A small image classifier, trained from scratch.
Model: activation gelu, patch size [4, 4].
Training: adamw at rate 0.0012, 17000 steps, held-out accuracy 81%.
Rows from block 2 of a small image classifier, named by matrix and row number. Rows with one number belong to one neuron. Each number is 50 + 10 x the weight over its row's rms, rounded and kept within 0 to 99. All counts start at 0. After the name is the row's rms in percent of the matrix's.
After each neuron's rows are labels from the 100 images, of 14976, where the neuron reaches its highest value: "strongest on" is what is common among them. Only what is clearly more common there than usual is listed. The data: retinal OCT scans (Kermany 2017). In brackets: how many of the 100, against the usual share in percent.
# fc1: MLP up (model.blocks.2.mlp.fc1.weight, 768x384), inputs 154-230
# fc2: MLP down (model.blocks.2.mlp.fc2.weight, 384x768, transposed), outputs 154-230

fc1.637 230:62 51 50 52 47 29 48 52 53 44 55 44 46 39 55 58 47 59 49 61 54 33 44 37 54 45 44 32 60 70 57 52 33 46 52 61 59 54 52 45 54 34 39 48 26 43 55 56 61 57 60 49 60 54 56 39 52 39 59 32 45 57 27 57 58 44 43 54 56 52 60 61 47 33 47 35 60
fc2.637 259:28 44 48 63 54 63 48 50 45 48 41 63 49 58 58 51 66 42 57 36 28 39 57 53 49 36 60 59 44 60 58 50 60 47 55 39 33 50 43 51 29 65 42 47 65 70 38 61 42 37 37 47 51 43 35 51 54 50 42 74 67 49 67 44 35 40 71 51 51 54 67 48 48 50 56 76 50
strongest on: finding: choroidal neovascularization (98 vs 29.4)

fc1.95 144:32 48 45 60 68 42 53 61 57 61 39 52 46 50 53 56 54 61 43 60 40 46 58 61 53 39 39 66 57 47 45 54 61 35 37 47 33 51 64 48 52 47 44 40 52 66 32 53 36 67 56 52 44 30 27 50 48 54 36 60 47 48 43 45 48 43 53 62 40 47 72 43 55 46 45 54 51
fc2.95 169:49 40 65 45 41 61 56 51 43 35 51 64 42 60 40 53 52 37 54 38 50 50 48 62 51 61 64 38 37 61 41 61 49 59 46 45 49 49 19 60 15 60 57 42 66 53 44 46 68 30 51 37 66 47 41 52 42 61 60 49 57 58 58 51 43 60 50 50 34 57 46 43 60 62 52 54 47
strongest on: finding: choroidal neovascularization (94 vs 29.4)

fc1.491 197:48 50 54 49 48 49 32 33 48 40 45 53 59 55 53 39 49 49 38 45 53 48 61 34 41 40 58 44 53 45 40 47 45 56 70 49 85 56 42 37 31 64 39 57 59 54 36 50 40 59 55 62 56 55 44 50 64 48 38 59 51 51 61 47 64 59 71 53 44 39 52 23 52 57 49 54 57
fc2.491 243:61 44 46 48 48 45 69 57 61 46 63 36 53 38 50 59 50 52 50 60 63 61 52 50 59 63 35 48 54 36 52 48 44 38 53 61 58 59 51 55 00 36 57 52 37 45 61 52 55 66 57 52 47 50 66 54 48 45 64 38 47 56 42 61 59 44 43 54 62 48 49 60 51 52 58 35 58
strongest on: finding: choroidal neovascularization (82 vs 29.4)

fc1.632 216:60 54 45 56 48 47 41 46 33 44 53 53 53 48 44 56 65 57 65 46 46 54 37 47 42 44 59 41 40 53 57 55 55 55 39 45 64 54 70 37 46 41 53 48 44 63 63 47 53 50 46 56 56 44 52 39 41 46 48 60 52 62 46 69 58 37 56 52 65 58 51 69 49 48 63 35 58
fc2.632 212:67 58 54 33 53 41 53 44 50 48 59 40 46 49 33 54 44 59 52 59 57 61 53 37 53 61 48 36 45 32 33 60 54 65 55 57 63 57 15 47 45 46 57 57 44 39 56 35 59 55 50 52 55 52 47 56 57 64 45 31 36 56 41 47 45 69 29 56 37 53 38 44 65 45 40 37 56
strongest on: finding: normal (93 vs 51.6)

fc1.497 237:46 41 58 53 50 51 38 34 45 34 47 60 63 54 47 39 39 51 41 44 50 44 60 40 48 38 60 39 53 36 42 43 36 62 73 45 82 56 43 41 28 59 41 56 57 50 41 55 39 55 61 62 63 56 53 43 64 47 49 54 42 51 57 46 64 64 68 57 47 43 48 29 53 54 51 59 58
fc2.497 241:62 51 44 46 50 44 61 56 61 49 63 32 50 40 53 61 56 55 50 57 64 60 52 46 51 57 35 51 55 39 52 46 49 38 55 58 54 53 51 53 00 40 54 61 42 43 57 48 54 67 57 52 45 50 57 55 49 43 54 36 49 51 46 55 55 47 38 50 59 48 52 59 46 50 55 37 55
strongest on: finding: diabetic macular edema (33 vs 11.7)

fc1.565 337:59 47 42 57 53 51 35 49 30 46 54 52 49 46 46 54 62 59 67 45 46 46 46 50 42 39 66 36 46 55 56 52 46 55 41 39 52 50 72 45 48 38 50 41 45 60 59 58 56 50 53 51 59 42 51 31 48 50 41 59 46 64 37 73 57 35 59 47 63 51 57 63 52 47 55 37 63
fc2.565 351:61 57 55 33 57 44 54 45 50 52 51 43 48 49 38 54 39 47 51 49 60 61 55 43 46 59 48 45 49 29 32 64 60 66 52 45 62 60 11 49 38 53 60 57 45 34 52 32 61 54 43 49 49 49 49 62 56 67 49 41 42 56 48 40 42 75 37 57 36 60 41 37 71 46 43 44 48
strongest on: finding: normal (93 vs 51.6)

fc1.236 087:43 48 49 50 57 33 49 61 45 55 48 32 36 42 45 57 60 61 56 46 63 49 41 63 55 59 56 50 60 43 46 57 50 51 33 49 52 52 49 46 83 46 57 58 51 58 53 49 59 60 55 46 41 32 32 54 45 60 42 55 53 58 43 56 47 40 55 68 27 57 52 47 50 40 47 48 46
fc2.236 081:39 45 48 69 44 45 48 55 47 46 39 60 38 46 68 51 54 43 49 42 48 58 50 57 48 44 41 53 48 56 53 46 42 45 41 43 35 52 73 49 99 64 37 48 59 56 46 55 40 46 50 39 53 49 49 55 38 45 50 48 60 45 53 43 59 41 49 52 42 48 57 53 47 62 52 53 57
strongest on: finding: normal (100 vs 51.6)

fc1.81 123:55 50 46 57 49 32 48 58 42 56 49 43 52 52 43 47 38 67 44 59 61 50 49 57 49 59 56 65 59 50 45 61 48 32 39 54 40 54 69 54 78 50 65 47 46 40 45 48 66 44 32 46 38 50 42 53 60 62 47 51 51 57 41 34 51 46 34 55 36 45 54 41 32 38 40 51 40
fc2.81 095:54 35 54 28 66 70 48 45 46 33 60 48 55 58 28 44 51 59 57 50 45 41 66 51 61 61 48 53 57 49 46 35 49 59 58 54 65 53 49 48 85 49 58 70 54 56 54 69 35 38 47 67 61 52 43 60 50 43 64 63 38 66 45 40 64 39 51 55 61 32 42 54 46 57 57 61 31
strongest on: finding: choroidal neovascularization (97 vs 29.4)

fc1.631 151:39 49 47 57 45 33 57 65 57 54 46 34 44 42 65 54 49 57 49 48 60 48 46 57 62 50 40 62 61 50 49 61 52 40 56 44 41 61 58 65 67 54 44 55 43 45 51 55 55 60 37 47 34 38 58 53 58 60 48 58 68 46 54 34 36 56 61 70 48 53 53 38 55 37 50 55 52
fc2.631 124:56 50 55 48 53 41 44 41 45 26 50 66 52 56 51 69 59 43 56 42 43 53 37 40 48 48 65 54 50 53 70 49 50 59 41 52 55 42 46 44 53 53 50 52 46 62 58 63 52 37 58 54 71 52 60 58 40 30 55 64 55 56 51 55 70 40 61 53 68 45 65 73 50 51 66 48 51
strongest on: finding: normal (99 vs 51.6)

fc1.383 351:52 45 44 58 48 49 30 43 35 43 50 56 49 49 51 50 62 62 64 41 44 49 47 49 46 32 65 46 48 47 60 55 51 52 51 39 58 51 72 39 47 50 49 46 53 64 53 59 45 50 51 59 59 46 49 42 45 46 35 71 54 53 52 70 65 33 68 52 67 43 61 55 51 57 54 42 59
fc2.383 388:68 57 53 28 58 46 60 50 50 47 61 38 50 49 34 56 39 44 51 56 65 57 48 47 52 66 46 43 50 35 33 62 56 63 52 53 68 61 13 54 46 43 59 62 41 31 62 31 63 51 49 53 51 48 56 56 57 66 59 37 33 61 43 37 45 70 37 56 37 53 38 42 67 48 46 38 43
strongest on: finding: normal (94 vs 51.6)

fc1.525 163:57 40 50 64 41 25 52 53 59 48 48 38 39 39 60 62 43 53 40 54 70 45 38 45 50 44 37 33 71 50 41 55 36 47 46 49 55 51 49 52 58 56 34 61 32 37 42 39 63 54 58 43 51 51 55 58 48 47 54 37 46 57 38 41 59 56 46 58 40 50 60 47 54 45 37 42 55
fc2.525 157:30 54 43 48 49 72 51 50 57 47 41 58 50 60 54 53 62 38 57 39 42 47 53 42 58 43 58 56 40 58 49 50 59 46 61 41 37 41 25 62 28 57 46 38 58 67 41 56 46 53 47 48 58 41 33 50 58 51 43 67 69 49 67 47 42 44 69 48 58 57 64 57 53 44 54 69 39
strongest on: finding: choroidal neovascularization (94 vs 29.4)

fc1.666 172:50 52 60 54 49 46 38 42 48 36 46 51 63 55 47 45 45 56 36 45 55 51 58 36 45 43 53 43 53 37 36 46 35 56 78 48 90 53 38 36 31 54 46 51 58 47 37 55 35 65 58 54 63 51 55 41 66 44 51 57 42 48 61 51 62 58 76 56 48 36 55 29 49 55 54 59 65
fc2.666 220:58 50 45 52 45 43 61 53 63 50 60 34 50 37 53 60 53 53 47 56 63 61 50 45 53 54 35 53 57 42 54 51 50 37 49 57 52 58 50 52 00 40 53 63 39 41 58 47 54 65 54 51 45 48 63 58 48 43 55 43 49 55 47 58 52 46 38 52 56 55 52 60 51 53 57 41 57
strongest on: finding: choroidal neovascularization (92 vs 29.4)

fc1.295 189:48 45 57 55 45 45 40 37 47 30 46 58 61 52 45 37 38 50 36 46 53 47 66 41 48 38 59 41 53 42 41 46 30 51 76 50 90 55 44 36 31 54 42 57 55 51 41 53 37 64 60 60 61 59 54 49 68 46 48 62 43 50 61 45 63 58 69 58 47 35 58 27 51 49 53 54 58
fc2.295 224:58 51 45 48 48 46 62 58 61 47 60 33 47 38 56 61 57 56 52 58 65 60 53 43 55 55 37 50 56 38 53 52 51 41 53 59 56 55 50 49 00 37 54 60 39 44 57 47 54 62 53 52 44 44 61 57 45 44 54 39 52 54 43 57 51 45 42 53 57 51 51 61 48 51 53 38 58
strongest on: finding: choroidal neovascularization (90 vs 29.4)

fc1.254 309:58 43 45 57 46 47 38 47 37 42 56 57 46 39 50 59 62 55 68 42 46 53 45 46 47 39 63 43 44 47 61 58 46 55 44 41 59 58 66 37 45 47 49 49 46 66 53 62 50 49 49 55 61 44 49 40 46 47 45 65 54 62 45 66 65 40 65 59 64 49 62 58 52 49 65 38 62
fc2.254 334:65 54 59 32 55 46 59 47 50 46 60 41 49 48 35 54 39 49 50 50 65 61 50 50 51 66 45 43 48 31 32 61 58 62 51 50 68 60 13 55 46 49 60 60 45 30 56 30 60 51 51 51 53 52 54 63 54 65 58 39 40 58 49 42 44 72 33 59 36 53 39 40 64 49 47 40 51
strongest on: finding: normal (94 vs 51.6)

fc1.14 350:54 47 39 58 52 51 33 47 34 52 53 52 48 46 50 56 68 54 68 44 46 48 42 49 43 39 66 38 44 50 58 57 50 54 43 35 54 50 73 38 46 41 51 43 53 62 56 53 53 52 51 55 57 43 47 33 48 52 40 61 49 60 44 76 57 38 62 48 61 53 59 59 52 45 56 38 63
fc2.14 389:66 56 57 33 54 44 55 45 50 49 57 42 48 47 36 56 40 44 48 49 61 60 49 44 49 65 47 46 48 30 36 63 56 64 51 47 65 57 12 53 42 53 62 58 43 32 60 33 64 53 49 50 54 52 56 65 57 65 52 40 39 58 48 37 46 73 38 56 35 55 40 38 71 49 45 43 48
strongest on: finding: normal (90 vs 51.6)

fc1.308 212:60 47 43 52 49 47 38 52 32 58 57 53 45 49 55 60 63 55 68 41 49 56 37 47 38 44 65 51 41 52 57 52 58 50 36 39 50 53 62 43 42 42 53 45 48 59 59 49 52 45 46 53 51 37 50 38 43 55 45 60 49 66 46 68 56 42 57 55 58 59 53 61 46 55 61 36 56
fc2.308 216:67 60 52 32 58 38 50 45 49 45 62 42 46 47 35 52 43 50 51 53 58 61 53 38 51 59 46 39 45 31 36 64 54 64 63 55 65 57 07 47 52 49 65 57 39 35 59 38 65 53 50 54 57 51 51 56 62 63 52 38 38 57 41 45 45 71 37 60 45 51 38 45 68 49 43 40 55
strongest on: finding: normal (93 vs 51.6)

fc1.258 221:49 48 57 52 49 51 38 36 49 35 43 59 59 53 51 38 47 48 45 40 53 52 64 39 39 37 66 41 49 43 42 49 38 55 68 46 85 53 40 33 30 60 35 58 61 54 32 51 39 59 62 56 59 56 47 49 59 52 43 58 45 51 62 49 57 68 68 55 45 41 52 28 52 55 42 58 54
fc2.258 253:58 49 47 44 49 45 63 56 57 48 65 37 54 42 48 58 49 59 48 63 63 60 52 50 58 59 35 52 58 38 55 49 45 40 51 63 54 57 52 56 00 37 56 57 39 43 63 51 51 63 56 59 46 51 66 52 53 40 63 38 43 50 42 59 60 45 42 53 63 45 49 57 48 50 54 33 55
strongest on: finding: diabetic macular edema (46 vs 11.7)

fc1.143 311:56 47 41 56 50 51 38 54 36 52 49 56 50 43 50 54 69 56 65 45 49 51 38 50 40 39 64 43 42 53 58 53 45 54 39 41 59 50 62 34 45 39 53 39 49 61 60 50 54 55 52 53 58 43 49 32 42 50 42 59 52 61 47 78 59 37 64 53 63 53 61 59 55 49 63 36 62
fc2.143 324:64 56 56 35 54 42 52 44 50 49 59 41 44 45 39 55 36 49 47 49 61 61 51 47 52 65 45 45 49 27 36 68 55 63 52 49 66 56 21 50 48 52 61 58 43 31 57 34 68 55 49 54 49 50 53 64 57 67 53 39 38 56 49 39 46 75 39 56 33 55 37 36 69 44 42 41 51
strongest on: finding: normal (94 vs 51.6)