Rows from block 9 of a small image classifier, named by matrix and row number. Rows with one number belong to one neuron. Each number is 128 + 32 x the weight over its row's rms, rounded and kept within 0 to 255. All counts start at 0. Numbers have three digits each. After the name is the row's rms in percent of the matrix's.
Before each neuron's rows are labels from the 100 images, of 14976, where the neuron reaches its highest value: "strongest on" is what is common among them. Only what is clearly more common there than usual is listed. The data: retinal OCT scans (Kermany 2017).
# fc1: MLP up (model.blocks.9.mlp.fc1.weight, 768x384), inputs 0-191
# fc2: MLP down (model.blocks.9.mlp.fc2.weight, 384x768, transposed), outputs 0-191

strongest on: finding: drusen
fc1.389 052:082134105179129182097184103126148119079145141098103100183143098165083167141095099112100083171104065100097101178112142079100016115116104108177126143095174060102134114069069159173068200127109096138062078117160168139147122168128177144106049221105141094129120126170128089126129095122091092097158136124140086156135103122102115166159175185098171165135117138151127097164121124122097124127122144135120140130087088122152079094105112124148090111078213067119104111147158119166166104144093141104095129100113111139092153123225142169131134167176111129094131114112118157191133102109120114113
fc2.389 040:149141162108151102111099127079094051154173120137105079107140124116132102131115169124104156161126166117186140106123128195116155118186150085177119115125095105159151106131132106111185133130163148144131128081100121109069103083177114127165142073184134162073147167104115153081140126109113149191106153076134143115129160136172123098159206123101064162137149134133144162121152148129073179091117081086141135080127161141106129127148147122155157133143104169116138114122115151118190120071123160179141118086042183095146114155096075106165128139144145156116104155112186126109150132122142131117

strongest on: finding: choroidal neovascularization
fc1.387 192:099107109115176141112143095126137121130157062160124114110080053139137118102166091088153110116166104087135128124121093120165126110146148161173027145077138203107176121089112150104151090166168095130128202094143133233100128147127090167158102114171072114121135162169113207104096085151128135126061191223119160122065199126127078111098049102086186124131104168119125117136078048109030101117096104153131168125179153068103124120150153095116062098137170109149118112117138164092052138141148139111116102143111146126142119100085145145131127121131158121124112150172103126097140153094112113106
fc2.387 156:147134118128134146135124146127196132168103142122116112134137066149139133133104125168149129119131142139051138142139075195082125128124109117139077147075073183246152113149136147130121126118150148134136100124120131135128125097096139158131092103117140137149149196202103107157133155140097133161108136159133156096160169138135252142144141149125119135127118105150136125174146075127116111126153113090151147149005129099115152130161092136154128152136110151154124154070115135163133143122112144128149135129116122047123141147116152157116168184159127143163136074151093089153111187137108162142

strongest on: finding: choroidal neovascularization
fc1.652 077:182163172138100130091128156121153151146097166120093100144147156176130154124099092201110142128158129135094098104096103218083190101122140072130062099139120097165135111156202126078041112126090190112194143123132151165138129094130119095124128113136161179160181165140101104112181096105119115135131141147190137149124142109150108160129131178111116091147066169140115132153117157154075118118111097108153119105126134127101109126147121124104163120159087125122169144128128132146166201119095128104115116059070086043107140134133124136097190158143074115147140093100085100184131172128139166171
fc2.652 081:091120102087154125098130099112097107086148124154209175118105108094100081153137132066141169127153099094136147109100104043149087169145153179138132138136173115094126178095089150168182121168170096103127168159109098116120156175104110202153109174127094078103075118100118154144091136088159101064153126150073093175117113185140201124143111113146115174130141101119116134101134084125144159121127198149083126146047087113159098134109179147115103074138159095125107084160082132117147084123170131122190137135167109220132097109112172114151150133119158167182081193144089112095104101115188110125

strongest on: finding: choroidal neovascularization
fc1.704 052:132096157122112156077169140140138101202094071096156129106143162143142152159134134170097105162151153135147079087145152149134176176200157157147087158125116100141136122139097154195127114115100123166157182121066134151184074108160175145157168053128165149134106091074128120118100088185164158131074115110196108144146164083108130102143147108129090202091182148069096163166100104136115153140121107134123165140158099231116129104086108147125073112128163104139084124083157048129154117138084138108148146110134079129126191104148072104153174122091108141164126055118161138130061153075108133159
fc2.704 036:067162116098116147086124143125158155059095146133129121116115127144147168079183121130093147118167101078139189172126136060146127124202131150136153141152158118097067139092153179149108155178167076082106124179091137141169144204110133161126116169125137125139116155186119163179130150075091085134133146146107089164115060098114129128142132134157140123167164104088124106147148110141124183164122119124135163076081120101119151176096197115087126110123180137120094158145072135139185130142098170178120094126162146176113068154201118114123127138143120129173162163132098092151183132185178082113

strongest on: finding: drusen
fc1.675 061:130105149099146104104139110150156082152156153145143200147068132126129149131130120116146126168071116135168110154138124155113131086129103131127134122123239077059084196021189127114127107149098146121134137092111081148088110133133110130167153167119173130167083118130114145156109151109131151143134143128149162139053174132194140137147073122105155104132102116127137127117084106179081121121136132165109166121112159126083179120119101118072094149125191115195105172109130158118114105255119103090099103154186112187141125104122178122077181112116139171113213164126165131153114125082145110139
fc2.675 045:161169132122146125150097184166143136156109129141044094148182095143185121086105178228143188142131142177106154148129071134138103137179103170118089112101036108227110107184144118132137130157138140124101000126117106085181117094118132109097136122110132152131170144151138097111132177143148181107136166135164115132226097158110144119128171105118112114156154140117118118098150106113118100126100123094157181134124116140150117169112128112108200166169058142148164129108118160131159109083126168184138101124137119078138133110124124127052087148162093130088086125135123101133140155121079157155

strongest on: finding: drusen
fc1.51 050:168055116076118158147087158174122125140101074148133147124149134174123181067096109095130129120090143107120112194062155080121126183107132104061099162129125135148104088090136128111141158116131146109097129188095175103154129151143132100109125142133109105178099139111117139149161153151080063115170143106149150149094093144093150138088076116113082091198129186171127133148170088123120134147102145112149087101110144141160135187076160062154154164161149148178152119153129102142125149088145143105162113112161116089160133105154197152110103137158110140106123143059145185106108148128095155150
fc2.51 036:117149165119166159189176111101077121118155122146120115116076139125126114154091149143143139136136179115159136143092077191102114081180144089137121074134116136136181095178098220107101114078070176116127107095153128126076080111148137116109120097124087128091195106096109128125123145091176153143103130123184135083171198142164130113163182142070124153134175107119040133066095161104086068131157092126125219163149110094138115058194140112095172131077123122098123119137091132101146154147157144145119125072088099120088121190103078109169167138142093190097141110137127156120132134136123108101

strongest on: finding: normal
fc1.257 049:154135095045111132119093059082142126094129103155166137067053108085095166148119139134183166167153150101093142129126152148143155106048087141120141145139157079135157111100149069075089128084184078125146138194109155131158096113150106140077084125159132131111115172098134120132154160142133137148111115152169094129100155073165123104077132151201088110142143126109118086148136172147114143141136131159124133148134093120186135190101149101149145091123175064166134161119129108101084081099159122129141116150184089174180122083150123097148142130115110205059145132152135150039179109084102187133
fc2.257 033:149127123166219174122138170132088080180068066117111150115172146156086091085063212152095136111144163148090188134104119104139094169151169078123141079118053103191090129168155046131156181147157136099135159073111129129070129109104116147166143077113086153042160092146152139107094203129113150114126095112085137090162104160088175155123115140114154107137159090142155031157151098103109092141059106107097155155169195183124153151122148164118138162115145114141156168115175101102147105141115166073112103130147151100120114095099061120124158079170164111113157114069141080190097119078123163126

strongest on: finding: choroidal neovascularization
fc1.282 053:122193128085076162090169117159146133167123077137204122131146091078069127108099126130115088038139114086107100113101152200156136100109139105138121122149152095130118122122133120188172151135066087168081157120148106107104135128134135118137149107119168071082112110153049084100122148133154077141159137116130163084201117102066106176089155131138100193128095113178113144152142151150125124153099105116103100146146092087101150125115155144093155159135140129130175157147156115123121159094075111114124125137062095102106114084164120120168067133096166144098124164130192082111147111131160133160
fc2.282 037:146148114125174101144134121144149158099148167105105106112158112180111167086142138119141123134086129119120134163173101105160118132129129158170122186144128074141126137126107076101105072156181178121119056096170145155123124137116138124088063144100128157144108076147184120057135155098114174105128113157127062139191071096148148102168097137146179115150086163066109154116139161076189124127154156153151124145098097123148092087169141104112122096129097112138102118148126139125098167137129109096145116126172160083159114100097178158120150104133090071146161133185138115154073121074088102135

strongest on: finding: choroidal neovascularization
fc1.507 215:101115120102184136080127094122148130139153062167125122098071059165135153091139094073103117097172099097103091119136091145143125100118134131160030177095130202123177140086118133095130106146168089105143203090135126238106137125110102154124093088180071112168153178167104175121122070132124128147062176232123154107107183102098087124129052145091187113150113152111120123157102060108015108118134104153120167112162156094101123122156148095131073127131162146159128120124146173136061112133156140104102076134101137135151116102093122116113127124113172104146130128172097099134137173108111132122
fc2.507 182:126144120132137165144132141129174138157092138126111117120142074148148146149106136157139145130118147141065134145137082174107120119135113152125091153097075186232155124160136165146129139116151135145117105128122155132103133108092117160134107114113144126128169182186122126173127169138117161154113140146128138098153169141145255131148155148143115145119128098167138126144121093151129106146146113087143145146000131116125143113143094134150151155156106129154118138075103121131142132106128138154152147155122115073115129137118157144130183170171125152178112075135107100122116167138135150132

strongest on: finding: drusen
fc1.402 049:153157167183146140099121167156129098176131134077191176140111110098167162119184104189122182119202163124097201148147123111183126122107123165118099164084101120100125077102127176159156107133139104161116132220140097108134112102119177093087173180151149095156128101144125153120109156147164109103149117110144098091080163096129154143121100125124142109126156104125107214099156125151126134165170114138099160129088075111168142107064177102152127158166144117120121174084160053075123126134132077152088126176107106148093108089152107122097194143118139156152111115107142106165115155108132146152
fc2.402 034:120127085134102124111146105131078163141127093171130176080167152129179098085081186143130134090076137150151128126097165155147120099171132106097184193108097142161127129148082087073133114128085149126091107121101176123156107146111097170148082086109060120088167136071103125129128134148139141115145147181083093076097133118116167144158136126066113124145061138070154131153134151149121086097162153061066112082110132167134147168142145155127109131101106164178126087148144192139157092158124173112119126120161147105131150131169142116102131057109143140121092145156182071130102126105155096109

strongest on: finding: drusen
fc1.99 050:226099053065081156108093104079099129165088119095181107172099113177115156131137084117104100113142152128082157143102164150132126112129146177096153103124152121129168106087150131158039071132164158164110160131149120099117115135153127166031214116115121104123080104090108092137107094123155121148118117136079111141102168080091134123162078162162150119101085075125082115154119151133080152170166143156134173165144130109169190142095073125172111145152147164127149128141122104135060102160165120124118160108052089188173119149150156054139086075151168125100070122099152140129124152123122118123
fc2.99 037:129154077165091136161082131138083111135105154110089136109126141107155123077160170170124187177115121132139122191127092185099112066167116135102105153130078081201114108153144049087158097110111176139151116097097082159131093118129089126148088180149152169099175182173127061112158171101146153141089158122157156106152145095127139110144142081096088105141151125175150180119129136130122101083135079095186100119109176109126093158170179143167189166126098162144185113106143132127123131115170174152054099149122101121122169134105078129096129157138057133112133085095103098134134164103144135110

strongest on: finding: normal
fc1.86 165:097165160150124136057129171141118124101096114144112140124156176110128116132058161119129167162107132135105173150123157078107148096129156168144255148169120091167128107137149161115141116151095111117161062111121169000129153154105114139187146176117125134131084099109135140163123118154169107124148154000119106136135075156145112113149117130144096144150124112134153119078133167165255124105138142119110112133151121170136140106124130122117125136145139148127147105137115130115145147147134154133154112099161072143130114141120150094138183149139124140125132127106128103109137088144160145118
fc2.86 153:156157102101137127151153108120135137146170138124150132118084159159156155132213110098166105144155153147115103099132150166127107131140138128137161148150174136029165153116130151142129135135158141157106214142156119081165145119148147127126113107127104096134150140122113148113122141114133151148089129078149138108101188110131255146111111120103150143108115141129105139168132151145046135105143136124153145154000136078131124118153115114148100112138164090150122146118113125156140146147104107114084138129147143148148155109117119134131162139160119131160122127152154158125101144133149159154

strongest on: finding: drusen
fc1.423 051:177148096160183208148126107074117082178171044117142138132114115102159086167111117161150148142097129175175151105088170117106173157086068147143115091191052116114139181129107142118093148118113077189172090151119153129129157123152129135130142094155134101155107175135045115126150142122162099101096106086113114114107152095069127185137192135138145105058079136114114107145055110117118157092122118167084168098125089123096146073177096179118175091101134152153101140088194157139094171101116098151115108111100134152125100112126145084108160122092085128136135094056158121133154189127118157139
fc2.423 032:102151089138201144077133199160136130092152126161164121070148133112125112165141129049116116158181087076111114104088142058131111090173149161078119111139113107160097064135133186148154086083141120127089121137115147150158120165129128117227113097160109103091133180104144136124094170135121097228107108101160110114129110161168119135124160096090129149116113132104133168180104133184069076090125087101140079152161103132111146192099185130073102158074112144108173151127091160094150102110185208113097134120129099133136113101183110138172083122177106103127163152125202109112184113118115147093

strongest on: finding: choroidal neovascularization
fc1.178 052:130165149200083108143139102138133065193088183128074196160120154101087126121103154141119142094175067152125155083101120142113097072111114139147112107153145126212116055158073091123108145168072119115086130170140168109161189140175117153137123125111147151165122115156161082094128091120077118137146076149173060148194139121163144138109108140090138156120116148126120079144089132080133114131135145113145079150150096135115143128112102120161133106093175043142110103068144113118116102128160133143156150084143146132132130127146131087094150132126163072168146139098120148160140144168060127075
fc2.178 034:125132112124151114136115105116084127157088097104130161117088138117147088118162108098170174096095181147120105109129148154129127087158160181133085114083138117128131138111086117176164168149116130124127127076054152090130143148137089161130141107148115149096164210097122175154146165089156124081070149124113118122071131097135134119132143066041043154114125088079126103078156133147132126118125099102103180150174167104108086138177189142094118128144150124118138119158081108145115077118083083112096150185165130116100144133136117085147122122112147178080150158160190162100160152202184164150

strongest on: finding: choroidal neovascularization
fc1.681 210:101113109098175128090136097108139108148141070148182119123088081153148137108140105085116140118181098099137097131122111105125124103118133155164032187108192183122154137056105153121142102142179062121145184123134144231118123145103093164149097121167076097171117159132097203127100064124125131136084167199103153107076155111122102130116039126077173118145111151114117119157095089110042126126106130180121160105167163095108124115135125074129063108132186120162110101118147158097070120180152116105110068131100137154134119087085138119133151125103170091167137157182116102122141130096119133130
fc2.681 175:149127129149115157137134149148157141145101138139069108140140104141151165116094121177126134108118132152055128143143086201107148117131137135110082131105055169225152113161135148122139127115136144147139082119137154135113129088100143145133113112095138151146182189196123115158135167148115151152117120167150157090176145125126255144147160160128098114127143119148143141154132100135127114151158081102146137131000134106112140140153094146161149145154079148152143149094122139137151127096120139126137141142120140060126115140141134158116160153153119147153155068124127108152134188146105151122